config.toml
noise_aug = 0.002
tokenizer = "char"
encoder_norm = "layernorm"
decoder_fused_qkv = true
decoder_bias = "all"
decoder_cross_attention_every = 2
residual_init = "zero_last"
learning_rate = 0.0015
lr_schedule = "linear"
Rows from block 9 of the audio encoder of a small encoder-decoder audio transcriber, named by matrix and row number. Rows with one number belong to one neuron. Each number is 128 + 32 x the weight over its row's rms, rounded and kept within 0 to 255. All counts start at 0.
After each neuron's rows are labels from the 100 clips, of 14976, where the neuron reaches its largest size: "loudest band" is the band of the loudest frequency at the time of the peak. Only what is clearly more common there than usual is listed. The data: read English sentences (LibriTTS-R). In brackets: how many of the 100.
# u: gMLP up (value half) (encoder.blocks.9.mixer.u.weight, 512x256), inputs 128-255
# v: gMLP up (gate half) (encoder.blocks.9.mixer.v.weight, 512x256), inputs 128-255
# out: gMLP down (encoder.blocks.9.mixer.out.weight, 256x512, transposed), outputs 128-255

u.204 [144 188 128 124 156 137 137 105 185 132 109 122 130 112 130 144 130 132 189 127 113 116 111 131 118  85 130 147 123 136 170 111 127 125 120 127 135 121  85 139 133   0  65 150 127 120 177 119 141  81 136 105 168 115 137 106 114 120 120 127  68 212 126 142 135 113 160 107 161 166 212 135 177 143 138 133 137 128 143 114 149  93 137 133 128 107 123 110 127 130  74 148 126 122 110  98 148 192 143 186 130 119 195 135 147 108 128  85  80 106 129 160 134  91 120 172 167 110 131 120 157  70 141 134 158 116 119 100]
v.204 [196 120 136  86  43 153 126 129 129 140  20 129 149 134 106  94 140 120 127 119 111 128  56 130 139  87 128 129 128 151 158 143  87 128  75  82 143 167 124 161 126 117 130  92 103 119 152 127 127 129 118 192 132 115 134 127 186 114 104 116  94 140 135 163 155 104 158  48 111 140 132 133 189 161 119 124 110 128 211 135 122 125 150 167 119 130 125 104 116 126 118 148 102 129  74 114 155 126  12 155 130 140 110 111 146  84 124 114 140 140 124 135 115 148 128  77 124 122  65  31  19 119 122 130 128  92 137  98]
out.204 [141 122  91 119 111 136 127 188 120 128 112 127 133  16 125 101 150 135 137 138 122  65  76 154 130 147 118 111 124  88 191  84 106 132 125 132 110 119 116 144 127 139 127 120 176  95 152 142 143 117 135 134 120 107  93 141  91 123 124 124  90 174 121 154 124  41 126 124 151 156 142 145  90 123 110 120 181 166 146 129 128 176 145 144 177 138 136 145 150 131 136 126  86  87 183  73 128  87 115 124 146 191 131 132 129 107 121 127 209 107 129 122  71 144 139 153 131  97 125 135 123 169 125 210 127 125 100 151]
loudest band: 250 to 500 Hz (43)

u.454 [125 105 140 127 106  63  57 120 129 114 128 145 140 102 139 135 131 118 127 115 129 192  98 124 132 142 129 228 179  68 100 114 120 126 131 105 132 127 133 152 124  64 126 122 172  57 157 128 127 121 154 104 127 127 125 156 138 196 104 131 169 185 132 133 128 128  97 125 123 127  52 121 134 152 129  97 132 209 131 206 128  73  49 154 138 162 127 169 132 129 112 177 132 206 119 123 148 186  93 129 187 127 117 127 118 133 125 128 115 156 157 160 122 129 100 108 128 153 127 126 100 112 134 129 128  67 140  47]
v.454 [ 96 130 128 165 130 137 134 142 120 181 141 122 147  96 127 127  27 128 123  88 180 117  56  41 143 140 118 116 180  71  58 109 119 124 128 136 130  74 198  88 100 166 129 143 165 147 146 155  76 168  74 128 156 127 116 210 113 126 137 126 128  97 128 128  96 213  96 127 129 145  95 131  38 161 124 157 137 130 132 115 132 114 159 135 112 125 121 130 133 118 212 107 122 125 131 105 140 112 102 136  96 137 121 193 128  21 129 127 150 169 132 123 130 132 123 130 155 183 172 184 125 131 128 135 140  46 100 126]
out.454 [127 136 103 156 101 126 141 127 141 162 158 129 138 115 120 129 230 130 141 153 107 127 106 137 133 118 137 168 126 128 143 165  64  85 147 133 160  79 119 162 119 122 169  52 100  89 126 137 172 145 121 161 147 127 145 133 133 129 130 129  75 133 103  82 133 126 130 129 134  98 128 136 240 132 131 128 126 100  99 121 125  64  86 125 126 144 156 122 152 178 106 129 129 129 111 132 149 127 127 114 131 156  72 160 179 123 121  98 106 125 137  33 188 128 107 127  77 171   0 127 110 128 114 177 151 131 127 146]
loudest band: 250 to 500 Hz (49)

u.207 [123 149 123 126 127 145 123 186 163 118 120 255 129 172 134 130 150  96 138 120 168 152 115 129 144 151 112 127 119 113 128  69   0 132 128 161 117 165 114 135 132 133 168  73  85 126 138 150  59 182 143 153  73 103 143 103 125 110  68 225 110 131 118 165 120 177 127 112 119 128 147  81 102 132 180 164  78 135  86 119  85  93  97 130 126 170 124 111 136  32  65 131 133 151 165 140 116  91 124 145 151 152 105 149 118 101 126 205 103 137  65 131 126 113 190 148 126 146 121 130 143 133 115 130  74 128 135 155]
v.207 [ 70 214 117 126 164 139 119 129 189  50  86 109  56 125   3 123 159 129 129 147 143 131 122 128 132 136 142  72 129 125 139 126  96 150 145  68 132  35 155 117 144 128 124 128  76 128 101  97 139 126 131 101 223 145 135 136 129 132 128 113  81 121 122 108  87 137 148 110 127 125 146  56 129 134  98 212 118 130 127 127  88 123 150 107 144 128 160 202 168 134 122 132 144 129 124 128 132  98 149 115 129 144 123 178 127 124 121 123 106 126 114 127 131 142 122 151 149 126 226  70 127 137 148 104 195 130 135 136]
out.207 [ 84 119 127 135 155 136  54  30 130 144 116   3 153  91 109 156 115 134 162 107 124 119 144 146 154 125  89 160 129 160 135 128 120 126 108 134 249 125 107 121 127 149 146 150 109 138 132 228 163 170 134  84 170 119 119 131 119 137 134 116 121 149 119 130 181 128 125 128 122 122 140 192 133 125 117 145  21  87 157 135  85  99  83 128 157 131 219 129 135 120 133 128 126 128 119 127 113 126 115  90 158 108 166 130  65 143 126 135 137 105 126  65 131 162 139  77  79 118 122 101 122 128 162 170 139 146 130  82]
loudest band: 250 to 500 Hz (55)

u.320 [140 108 122 112  90  97  98   5  78 114 113 126 137 134  88 170 127 158 121 126  98 232 153 141 114  52  89 214 132  96 122 133 151  34 134 129 142 156 126 124 144  59 124 168 137 133 204 130 141 131 151 116 120 156 115 131 144 127 132 127 162 117 125  83 187 118 102 154 129 121 124 101 134 101 117  95 123 195 140 136 129 123  50 150 128 137 128 139 127 116  82 120 131 125 152 134 178 216 100 120 251 130 153 109 116 189 129 131  16 143 138 159 125 151 113 116 103 122 103  71  79 179 208 150 112 110 121 105]
v.320 [128 101 119 183 126 158 127 173 159 128 131 135 111 135 158 100 130 117 105 214  59  59 130 107 155 158 127 123 120 128 130 124  82 152 125 137  97 142 141 134 130 139 169 159 156 119 137 139 114 167 136 133 187 125  74 120 141 129 134 131 102 124 123 130 125  90 139 142 129 224  76 127 111 252 132 119 122 207 182 129 158 140 146 137 125 128  92 132 121 113 151 130 127 154 173 138 184 100 135 133  79 148 111 148 127 137 130 193 136 141 127 135 135  93  72 129 132 153  84 165 122 106  89 111 144 181 133  94]
out.320 [142 132  91 133 131 169 147 162 126 128 133 113 149 127 135 164  82 126  76  61 112 121  97 117  87 101 154 144 137 138 130 157 128 122 193 118 126  89 157 126 141 165 113 161 169 137 131 121 148 124 124 168 125 116 133 121  90  67 113 102 123 141 164 133  45 138 126 154 101 110 122 182  61 188  67  89 143 149 166 126 186 116 123 129 161 105  66 137 126 137 126 152 144 100 125  72 136 125 157 140 193 128  95 127 132 130 154 157 156 117 138  73  96  66 164 145 123  49 124 121 123 108 107 126 107 125 174 125]
loudest band: 250 to 500 Hz (51)

u.351 [159 183 102 120  60 127 127 117  92 131 138 126 129 132  62  79 127  99 111 101 109 134 127 136 123 131 132 200 174 162 133 129 133  88 132 113 130 114 139 193 139 131 113  78 121 132 123 129 162 129 184  87 126 128 154 210 133 133 100 129 155 138  87 125 128 100 131  66 126 203 231 104 170 140 156 161  78 126 127 125 108 101 120 123 151 116 168 127 172 124 118 124 142 123 174 132  33 128 228 110 129  92 123 187 126 117 121 157 171 138  37 128  87 221 163 150 108 100 165 141 127 166 142 115 178  86 149 115]
v.351 [141 121 149  34  54 150 135 125 124 126 123 136 105 117 129 148 116 104 147 129 122 113  95 185 130  58 191 139 158 120 134 137  63 113 128 106 135  99 130 127 105 131 177 134 210 124 143 118 124 125 125 146 128 191 122 255 128 127 127 125 131 228 150 161 124 128  71 117  87 106 133 124 145 186 163 122  86 122  52 107 132 128 104 136  42 148 108  42 135 153  98 110 116 112  83 126 128 131  92  66 143 122 156 165 133 132 126 102 122 107 113 124 122 136  55  46 119  70 128 119  96 119 123 171 113  83 125 131]
out.351 [109 117 127 105 130 134  40 119  58 109 168 120 154 116  80 101  66 117  77 129 110 148 142 173 159 131 114 148 151 133 112 131 147  53 109 137 124 133 253 141 102 101 134 124 130  56 123 183  86 142 126  90 127 122 125 108 130  81 181 113 184 124 175 117 121 130 139 134 102  76 116 116 134 132 132 147 127 111 125  99 114 129 133 152 127 140 125  97 181 134 193  95 111 136 118 109 117 148 128 132 124 112 119 114 133 139 129 128 167 118 100  79 104 164 120 133 128 134 116 159 127 146  78  89 124 156 160 135]
loudest band: 500 to 1000 Hz (46)

u.381 [122 183 128 117   0 127 129 100 131  50 127 128 119 146 104 129 167 138  67 130  94 146 123 123 131 126 129 130  73 129 133 140 160  97  69 128 129 102 143 129 132 115 127 128 133 128 133 163 102 131 170 121 146 110 202 130 163 155 104 174 120 125 132 172 130 130 147  62 122 162 122 129 124 184 134 138 141 113 128 149 170  88  49 171 136 129 131 144 135 118 119 136 135 124  74 114  83 190 162 123  90 116 131 161 146 157 127 134 130 134 119 186 186  99 131 114 131 161 133  77 124 134 129 104  98  96 130  64]
v.381 [127 115 126 112 142 161 120 109 154 115 138 121 158 130 144 126 104  99 126 123 134 126 149 169 121 129 207 121 128 101  88 143 196 117  42 128 132 127 128  54  83 121  79 132 124 123  65 111 126 163 135 101 110  92 137 135 138 124 183 122 142  43 162 130 119 111 161  91 135 157 123 139 117  96  51 130 159 103 160 132 128 130 138 155  45 127 217  32 149 155 137  75  97 130 104 113 150 130  96 163 107 128 137 147  68 117 162  51 127 129 122 125 126 186 124 183 122 119 131 185 132 164 200 132 142 124 105 127]
out.381 [126 175 126  70  85 144 193 127 112 126 128  47 129 103  96 120 158 125 138 121 132 131 127 168 129  62 152 124 115 128  98 152 119  24 130 116 242 112 127 130 148 164 112 130 140 117 104 172 102 134 124 141 140  96 138 122 142 132 116 128 132 109 174 154  90  86 157 132 103 139 136 162 128 130 119 148 129 170 169 146 132  60 131 141 160 130 126  93 178 126 175 144 123 111 125 148  82 132 165 129 137  41 126 125 111 145 173  98 165 112  94 114 125 139 126 157 125 116 155 128 134 152 129 149  97 104 128 123]
loudest band: 250 to 500 Hz (41)

u.141 [151 126 127 130 143  89  12 125 136   0 101 133 219 106 119 134 123 140 132 131 137 207 133 134  90  95 130 132 122 134  95  98 123  94 154  55  77 132 104  83 135 129 125 140 185 124 131 132 129 124 143 109 130 124 135 183 135 126 132 133 108 132 126 138 147 155  86 130 128 154  47 120 126 122  96  70 129 152 137 102 117  49 101 127 118 141 137 103 120 126 145 145 131 140  92 121 124 255 112 115 136  33  97  99 128 159 124 135 131 148 141 242 139 125 127 202 138 122 135 132 133 120 108 116 122  30 130 123]
v.141 [120 106 102 106 115 108 130 130 135 109  79 178  72 206 102 118  54 138  71 129 131 116  56 118 150 129 225 128 146 104  59 128  68  92   0 110 101 132 124 153 154 147 128 100 158 100 114  91 140 122 127 130 131 129  98 190 134 143 171 142 154 111 108 128 171 131 157 155 172 134 104 125 126 162 126 135 160 120 138 125 222 149 164  86 129  95 114 121 129 120 137 126 139 125 134 152 116 126 121 125 132 141 179 173 162 124 139 134 141 136  61 131 132 146 126 130 125 129 124 129  79 139 128 134 198 133 130 116]
out.141 [119 141 152 113 159 127  80 130 122 128 158  69 120 127 143  99 102  94 130 105  93 141 128  91 107 128 232 159 129 131  73 116 128 131 182 121  70 127 129 128 154 121 110 133 167 134 111 165 117 127   0 135 143 138 126  92 128  27 129 108 140  96 163  89 121 115  79 129 131  48 129 201 136 140 120  68 143 167 121 145 149 128 166 122 122 114  93 255 141 139 129 116 131  25 132 140  93 144 125 119 195 128 182 130 128 106 123 137 132 127 130 131 133 126  99 118 129 118 132 137 123 194 174 122 168 129 110  71]
loudest band: 2000 to 4000 Hz (44)

u.70 [123 137 129 132 120 106 120 173 135 133  40  97 122 132 125  93 145 147 118  94 104 190  86 136 110 152 228 181 128 145 139  93 126 152   0 128  60 120 141 115 124 133 125  66 126 103 102 133 117 131 145 128 125 121  91  89 128 129 119 113 137  67 135 156 180 121 122 138 171 132 126 136 158 126 120 138 188  98 139 128 134 133 133 130 101 109 125 131 134 131 139 122 106 110 117 133 147 150 101  84 128 153 149 132 123  58 200 132 175  98 129 108 170 113 126 127 118 148  60 126 148 139 128 158 128 125 123 127]
v.70 [131 170 106 161 203 127 136 128 133  76 153 130 122 129 142 169  99 124 136 131 119  93 149 121 127 180 127 141 102  99 130 121 126 134 125 131 129 126 124 140 131  90 127 128 117 122 187 128 132 128 130 138 137 124 138 131 128 132 151 134 136 105 118 132 114 117 160 127 145 127 142 104 123 228 122 142 203 132  67 182 207 136 119 156 136 131 126 131 122 131 140 115 130 138 117 131 127  74 151 163 111 126 129  94 129 105 125 163  40 147 101 131 123 126 144 185 177 128 118 139 163  43 126 131 195 185 134 130]
out.70 [112 125  83 122 133 130  91 114 130 174  90 125 120 121 169 152 125  64 167 130 136 124 115 129 120 203 124 132 165 128 161  94 131 103 178 141 162 117 124 155 216 136 146 112 109 118 130 146 129 125 135 126 179 128 118 135 126  54 112 155 122 151  11 115 129 149 150 127 140 102 136 101 153 125 169 132 124 197 165 115 125 129 122 134 139 140 162 131  82 108 122 150 160 120 157 129 132 148 160 135 132 129 133 122  95 133 122 150  70 103 135  89 168 126 144 124 123 125 117  81 114 126 119 136 102 118 122 107]
loudest band: 500 to 1000 Hz (27)

u.69 [134 129 133 140 103  66 125 162 129 131 124 195 112 212  46 104 101  94 126 135  85 130 127 171 128 135 119 130 144 122 121 112 108  51 150 108 119 125 188 106 109  64 128 172  89 129 143 109 103 161 121 124 116 158 144 128 112 125 100 117 133  96 135 124 120 129 126 129 140 164 133 123 165 183 123 125 111 147 154  60 125  89 108 133 133 121 171 140 168 155 137 157 114 134 128 127  79 147 144 110 121 121 128  85 122 133 139 126 104 228 109 147 110 128 142 128 115  66 116 127 115 125 193 118 129 134 131 103]
v.69 [119 201 136  75  96  92 130 141 147 115  34 129 167 141 105 174 139 122 131 116 146 104  55 132  67 128 126 100 172 203 146 159 114 189  94 138 121 151 125 119 119 110 110 128 144 238 130  33 137 117 126 160 196 126 195 140 107 184 136 146 160 129 135 134 135 133  92  94 149 124 127  79  74 129  83 144 134 126 145 139 128 114 122 127 129 120 215 154 141  50 116 152 129 124  87 170 125 132  91 160 116 129 155  84 112 128 125  72  87  79  89 120 132  73 160 126 116 106 111  92  64  97 167 122 133  83 113 148]
out.69 [132 142 133 202 117 124 197 141 121 107 136 109 121 169 129 132 128 133 174 118 118 132 126 123 140 128 128 101 129 117 165  92 109 112 124 133 105 160 120 190 181 125 124  95 132 112 145 127 155  77 105 149 128 127 148   0 112 138 125 133 138 127 130 128 127  33 126 137 148 129 128 128 110 123 176 154 139 132 127 120  77 145 136 123 165 128 127 108 111 128 121 124 131 137 127 142 168 129 109  69  83 130 136 131 144 133 112  97 127 155 114  37 139  80 148 133  65 157  87 148 125 131  83 135 141 128 107 160]
loudest band: 500 to 1000 Hz (35)

u.159 [111 137 117 207 130 121  32 173 129 126 126 119 143 114 161 126 130 128 135 178 142 127 114 125 129 127 118 132 121 133 132 126 117 176 139 116 132  56 196 150 124 142 189 117  79 124 168 131 133 123 136  60 141 135 126 145 185 141 110 120 110 120 128 100 143 128 136 130 123 155 126 152 149 159 103 101 120 133 108  65 147 100 124 122  89 136 145 169 131 107 129 109 131 127 163 122  97 136 121 129 156  73 109 244 120 121 119 169 219 139 138 137 128 130 145 195 114 161 115 129 128 145 131  29 171  94 129 128]
v.159 [119 128 136  19 122 142 144 119 133 120   8 127 105  70  73 129 120 132 141 148 131 135  50 190 110  79 147 187 181 162 133 151 126 134  96  35  96 133 124 103 127 134  93 127 131  86 183 118 129 114 134  59 185 103 127 225 138 134 155 113 132 158 133 147 117 129 145 129 124  99 122 140 130 193  98 132 146 130 128 130 173 150 128 123 110 129 120  93 133 127 131 132 122 133 103 134 101 127 132 109 224 129 116 145 127 132 128 127 128  70 143 124 141 184 131 107 136  44  86   0  74 141 130 152 108   0 139  78]
out.159 [100 124  97 146 110 129 160  63 131 129 133  30 132 131 114 149 121 156 153 122 129 133 130 138 208  69 126 127  92 147 122 152 135 131 137  80 135  84 130 109  90 159 118  80  68 133  85 122 137 128 132  98 189 100 169 116 133 222 146  98 102 131 126 121 128 110 170 124 148 124  67  86 127 132 161 157 117 137  83 255 117 136 104 117 141 139 125  40  49  89 128 135 155 174 151 112  92 130 136 121  37 116  51 152 130 139 153 149 141 152 128 129 134 126 130 116 107 151 114 134 115 121 135 185 207 145 128 143]
loudest band: 4000 to 8000 Hz (32)

u.280 [118 153 128 154 114 151 125 144 150 108 126 123  83 157  79 141 172 126 121 128 135 132 128 116 178  89 151 120  67 138 121 113 142 127 140 123 180 140 124 130 142 148 140  99  65 150 118 135  94 120 140 195 119 150 124 129 153 129 128 142 120 130 129 180 127 137 116 132 126 130 116  60  99 114 202 116 128 128 126 134  69  93 116 148 151 150 133 193 122 127 122 151 141 105 132 134 118 126 117 131 126 132 105  84 106  99 142 127 140  31 134 132 182 102 120  79 157 135 118  82 136 151 163  25 144 180 144 140]
v.280 [137  77 136 115  66 120 137 107 115 114 110 177 114 165  94 131 150 133 148 157 175 125 130 128 133  96 128 110 142 133 117 116 139 125 175  98 167 127 126 154 172  69 139 128  77 129 113 142 109 150 204 175 126 130 129  79  81 128 115 251 122 134 135 179 124 178 103  59 131 114  90 172 148 139  57 120 189 161  64 124 148 126 123 111 129 117 130 129  71 171 102 131 124 156  56 116  88 124 128 138 132 177 158  70 121 120 109 131 200 175  57 204  82 124 126 115 137 110 149 111 132  85 126 129  89 136  89 113]
out.280 [125 106 125 140 140 165 164 238 137  16 138 134 148 128 156 151 130 123 147 131 125  91 123 127 132  40 200 127 116 176 113 235 100 131 144 128  80 108 113 112 128 147 113 187 127 159 130 125  81 127 153  96 152  87 123 122 155 106 147 113 128 128 125 118 122 142 130 131 130 108  25 141  64  81  90 124 110 147 138 128 114 131 113 126 131 119 100 113 141 165  95 132 193 133 125 108 118 127 127 134 123 115  59 130 131  99 108 139 166 110 123 130 121 131  83 168 151 111 140 140 135 135 126  65 155 122  92 105]
loudest band: 500 to 1000 Hz (31)

u.496 [137 120 127 113 160 134 127 129 153  71  67 126 131 130 133 130  30  39 189 166 140 128 112 128  77 126 128 129  96 128  53 122 185 106 131 118  57 112 124 117 131 137  99 163 141 130 157 135 125  92 131 180 119 150  72 134 128 130 164 119 113  79 126 184 127 118 142 178 120 149 126 128 124 128 120 120 131 127  77  64 105  96  74 135 125 132 167 144 129 130 129 180 106 159 132 168  72 179 125  73 185 132 128 129 135 169 141 125  96 131 156 173 136 137 130 136 134 102 131  78 102 151 128 127  76 126 164 110]
v.496 [127  33 119  33 112 124 150 141 142 127  18 188 140 128 125 142 106 153 125 129 164  75  85 143 132 162 130 183 185  90 117 133  85 123 129 128   0 120 156 140 138 105 108 132 163  74 139 112 141 119 127 121 123 119  82 191 134 150 153 127 192 125 113 127 128 118 160 162 148 119 134 183  86 133 131 150 212 157 140 132 155 139 162 117  98 118  66 129 132 127 142 122 141 173 125 120 129  75  68 185 129 134 126 124 167 135 116 150 141 103 134 129 126 127 122 105 179 102 152  99  94 128 133 131 146 130 122 109]
out.496 [170 132 100 115 118 136  64 179 140 139 123  44  93 136 105 125 133 143 155 140 107 108 106 142 126 200 137  86 127 179 113 142 152 116 128 119 127  75 123 140 142 125 145 134 135 150 154 140 145 124 110 132 126 128 122 109 165   5 181 137  83  96 137  79 139 116 183 219 132  94 148 145 132  73 126 127 124 142 123 137  49 118 159 123 177 138 126 124 131 155 107 144 110 104 107  98 118  98  78 156 155  85 124 183 121 142 107 138 122 113 134 117 201 125 128 130 197 130  29  51  75 167 116 106 155 156 148 114]
loudest band: 2000 to 4000 Hz (26)

u.201 [125 139 135 126 112 194 127 180 148 101  49 130  61 128  69 119 129 128  96 150 123 143  62 142 134  80 156 137 128 123 166 116   0  91 136 114  93  83 141 116 131 134 127 128 155 129  89 100 127 188 152 121 129 136 142 139 128 181  74 110  83 134 120 160 128 121  77 116 125 134 103 101 155 146 128 139 120 134 169 114 129 121 124 148 150 125  95 150 173 112 102 147 107 125 126 142 134 153  94 133 129 122 143 163 112 118 128 155 149 134 114 124 136  95 109 129 157  66 145  59 128 123 203 128 133 125 160 136]
v.201 [120 109 127 111 125 125 135 126 132 138 115 130 179 131 147 131  81 121 126 219 136 116 134 139 103 126 173 139 114  70 118  81 136 101 125  73 133 121 198  70 123 148 115 158 149 128 158 161  68 127 126 132  94 114 112 122 125 135 196 137  28 158 129  81 125 128 164 135 108 125 140 129 129  87 128 129 139 144 130  95 139 132  88 132 116 127 167 108 142 131 122 129 132 159 119  93 129 105 129 168 125 129 132 197 181 167 125 128 118 114 133 142  66 223 130 193 122 102  73 124 119 197 183 131 118 128 109 122]
out.201 [125  68 125 154 109 122  86 146 117 130 128 117 139 130 145 135 132  63 195  98 128 140 123 140 122 126 136 112 110 181 126  93 116 126 127 139 124 164 103  32 150 117 169 140 131 196 130 171 121 147 115 130 129 143 182 135 108 108 113 112 127 170 144  98 149 115  89 132 136 101 114 124 105 105  89  69 128 105 140 122 111 122  97 182 117 130 121 227 129 151 117 127 158 118  62 138 181 252 112 136 183 137 114 131 121  83 103 127  51 131 130  93 109 159 189 162  91  99 142 128  83 223 144 135 148 132 130 106]
loudest band: 250 to 500 Hz (36); 500 to 1000 Hz (25)

u.411 [164 123 129 124 128 125 110 115 115 185 145 121  85 128  91 131 132 131 180 127 130  82 135  86  77 128 120 138 145 124 128 125 168  73 124 172 124 102 133 116 131 111 118 173 128 121 177 100 132 124 118 144 128 203  78 108 127 157 134 123 151 129 129 119 112  87  53 194 138 134 171 125 112 129 173 129  92 135 115 107  88 136 107 135 139 132 239 127  86 158 137  42  82 156 100 128 117  98 166 135 128 124 202 129 108 139 132 116 131 101 134 125  73 168 158 124 196 136 196 156  75 216 100 166 123 174  89  99]
v.411 [116  77 150  77  45 116 123 114 179 140  49 119 124 128 111 133 132 127  96 148 142 128  75 124  86 139 125 122 153 136 124  89  83 121 101 121 114 129 114  74 130 131  41 114 139 193 128 118 109 115 116 144 127  96 135 178 183 115 128 130 123 136 142 140 111 147 146 133 129 130 135 131 116  88  64  72 135 104 119 110 135 184 158 142 128 128 123 119 143 152 163 144 130 127 117 130 116 123  41 146  65 137 111 135 114 138 137  66 138  68 110 123  99 220 191 138 127  67 139 128  66 164 209 129 158 115 128 138]
out.411 [121 126 130 142  99 121 103 125  86 109 177  94 174 124 139 135 128  73  81  95  95 124 131 182 135 102 127 189 177 123 116  58 156  69 145 124 130 161 127 129  95  66 123 125 145 111 161 129 130 229 164 122 122 123 126 121 135  81 118 120 123 216 115 129 138 102  66 106 139 119 198 143 188 146 205 127  71 133 141 136   7 154  86 133 171  88 125 125 117 134 110  96 114 205 145 120  98  86 120 161 112 125 131 183  94 177 129 157 171 125  97 126 124 140 124 109 139 110 112 136 115 117 111 173 101 153 133 116]
loudest band: 4000 to 8000 Hz (68)

u.453 [121 148 148 245  70  90 112 156  49  28 179 115 142 123 118 184 130 130 115 128 130 157 150 121 135 118 118 194 128  88 137 127 131 127 126 102 119  60 116 216 121  67 124 157 125 109  98 133 131 134 144 132 119 123 195  73 140 186 143 128  84 140 161 127 129  90 129 107 130 169 130  97 122 219 116 131 204 131 133 205 124 128  68 175 131 152  95 133 125 112 127 131  93 126 138 114 128 125 106 165 126 128 150 121 106 128 141 128 121 158 114 128  88  96 128 136 127 129 126 142 162  36 136  50 111 155 120  42]
v.453 [120 159 130 131  79 130 126 125 135 127 129 144 120 126 140 121 128  99 127 170 124 123 130 134 116 123 102 130 147  92 220 133  54 141 130 129 129 128 109 157 122 131 128  73 117 124 117 136  38 132 110 138 109 181 134 146 134 127 130 175 143 196 129 130 127 126 131  67 117 130 198 140 125 215 243 127 108 150 192 152 113 128 136 184 130 139 107 125 189 141 144 126 121 125 152 134 169  72 165 118  83 141 125 126 120  75 128 128 126 129 150 128  76  80 129  65 151 126 129 121  49 109 148  30 129 151 122 127]
out.453 [163 130 126 156  92 159 128 111 127 138 136 129 100 149 125  98 169 136 125 108 128 131 109 193 131 128 126  65 102 138 155 100 127 128 158 124 122 187  83  85 162 134 131  88 128 186 112 124 123 108  80 225 123 163 157 120  85 132 104 111 122 103 121 157 115 122  73 124  88 172 116 131  33 123 115 133 129 146  84 140 139 219 131 130 141 176 134 134 112 191 155 133 165 147 128 183 202 113 105  91  84 135  84 135 138 121 128 129 139 113 172 107 130  87 121 130  54 120  91 144 116 112 132 124 162 143 181 208]
loudest band: 250 to 500 Hz (43)