config.toml
vocab_size = 32
encoder_wave_strides = [5, 2, 2, 2, 2, 2]
encoder_subsampling = 4
encoder_layers = 12
fusion = "cross_attention"
decoder_width = 320
decoder_layers = 6
decoder_activation = "silu"
decoder_head_dim = 32
decoder_cross_attention_every = 2
residual_init = "zero_last"
optimizer = "nadamw"
max_grad_norm = 0.5
final_lr_fraction = 0.1
warmup_steps = 1180
Rows from block 2 of the audio encoder of a small encoder-decoder audio transcriber, named by matrix and row number. Rows with one number belong to one neuron. Each number is 128 + 32 x the weight over its row's rms, rounded and kept within 0 to 255. All counts start at 0. Numbers have three digits each.
After each neuron's rows are labels from the 100 clips, of 14976, where the neuron reaches its largest size: "top examples" is what is common among them; "loudest band" is the band of the loudest frequency at the time of the peak. Only what is clearly more common there than usual is listed. The data: read English sentences (LibriTTS-R). In brackets: how many of the 100, against the usual share in percent.
# u: gMLP up (value half) (encoder.blocks.2.mixer.u.weight, 512x256), inputs 86-171
# v: gMLP up (gate half) (encoder.blocks.2.mixer.v.weight, 512x256), inputs 86-171
# out: gMLP down (encoder.blocks.2.mixer.out.weight, 256x512, transposed), outputs 86-171

u.116:099114211152128127132130128129191206134129063150137129134131077135096172127102124163129124110207144158127109126111220141165203152167132090101127119119123129131125152089127065128129047124130157145155129155145127148140126141141070131033136098129156134123127136
v.116:065147141127090117210099115162130148129197167166114131127125086122129142132048111096119133121130114079136077143135145136113126128094062140147126108133203128136176076160073052112169078132179132130170135136159086131126043142069066132150154144097095196117166118
out.116:133106148211108168129124118126134119161107224190129133011128082141112130105130124144130129074098066161121121141134130131118157159152136104139107126101134139199089124106128127126115161120136109157123085144161054143128062144128120202130108071135114091141108132
top examples: the word "that" (36 vs 13.4)
loudest band: 500 to 1000 Hz (30 vs 7)

u.360:115131168118173123125099126130240180087119106121122136132223129151124125142133196133166132127141105124127083127064144153125123128129098136124126128202127091124130114170127127128085078126128218123106125105123121124122137143123129153111155128128139136126202160
v.360:119127171125076149107126149136130138151134075161038121112125131126120164173127245103129090118129133119169131129121130062133119144093135103079077119108078135128140127176127115106121129170093131123129102128127138112140112074119149032104073217190129135036062115
out.360:106144129109153131113091153128127089132121128127130122141165125132122000137076149145169182115079091159086130141116065124130161126133111251092155128134127124128035087131213163160125147115125119121129174195064109146089158136129113106131151130124114140127103122
top examples: the word "for" (38 vs 9.6)
loudest band: 250 to 500 Hz (39 vs 14.5)

u.478:128127085168143132117128172130128097139127109098056110138066129111129140149187112155147130133174132143139149124090118079137140144135079121127114082140150113127164139119138086128000126157137175129155128126206092066128118061131125156108135240107058217110138131
v.478:138125121086130110144137129119121130130129129150120128128127133163126207128183117009131113149128090127172108130101105125111127096107129031129116143136106147083121182157069069134141000150062143082141130133135084102061127099103159086049131036187189119132127126
out.478:085112054129128078146137178121141117127150088115132171112121139092104127149124164198060124139188128118121114087133150104116125157124232106118129209137121154104122189135121069130120118064131131129132128132187141144195131207101118123131148119104045154140138123
top examples: the word "not" (26 vs 8.9)
loudest band: 500 to 1000 Hz (27 vs 7)

u.154:108013084151094100154128130144126128131145151131127157077121058090107114137149113127115153123122120055173042145127125110127117153067133128134128112147075177153179133118109038111126166153116110139169089091130131129115119124128125176130124171158131133117133096
v.154:125130106129098048130119197111136125085105089124164238128127160062130145109146132156066138127113169130202132128129178212129130095126133070130124156072134129095144149077148142128127055142103095045136126110176158173116079090156163112086196130122064125166135125
out.154:168183149129112158120136112127070163125054117201147123123104123131081123142160132123153121114094129124128127146129138149126095056129143136139125120126061114128124130018131129182057126152064112122106078085128130126167113123143130118128183113133126127147122133
top examples: the word "the" (83 vs 49.3)
loudest band: 250 to 500 Hz (37 vs 14.5)

u.349:125129130109157099100099126125128131131058133121123099142133139132128127144113100128138167128125184199084121092165125147064188124147137151000191104144133122122133076101111121139144117126126133152132149153115126137135133051102130148049131180136115103122132123
v.349:136125152123137111168074131097125129152105073120128143117137181128185122131127126126125119168110123175121127131127071127128122123013069116128147147137128132072126129138205165126136133126097130148126141140183128131053082095141128137126093102130099066127139179
out.349:125133079150155132139116135202125129120123095129162123134104197000111163134136105175127194149149093113132130110131116144133140049132144121135120099122133136111135106120156069103160124077133129155101224153145113124187066129154102146197139140092102129120116136
top examples: the word "not" (29 vs 8.9)
loudest band: 500 to 1000 Hz (28 vs 7)

u.219:126136103178127134188090173142142089126136132112179142065255084115125117125082131135126130156135128126128124133131127154129123125175130126128126129113154125116129187128215136075126196069148131123117132201112112116128047102142131060149125126121112135125108148
v.219:120128142105129108211040155125128187223126122108186180124156132131133131130225124126140221219093123127213085081132107174127146104139169068071136148100059128086126128134124130129119120128141134044160109080134091129134130195091136116122135100159120164129137121
out.219:130128126105109099079110101153119060127123162082150129175132120127138112148120079096074178108134196107109153157117125147114199103118171125138101161120130108114137085122110131085161110205135115096139127127123152167122119140128140182123162128138126123135140148
top examples: voice: male (77 vs 47.7)
loudest band: 250 to 500 Hz (48 vs 14.5)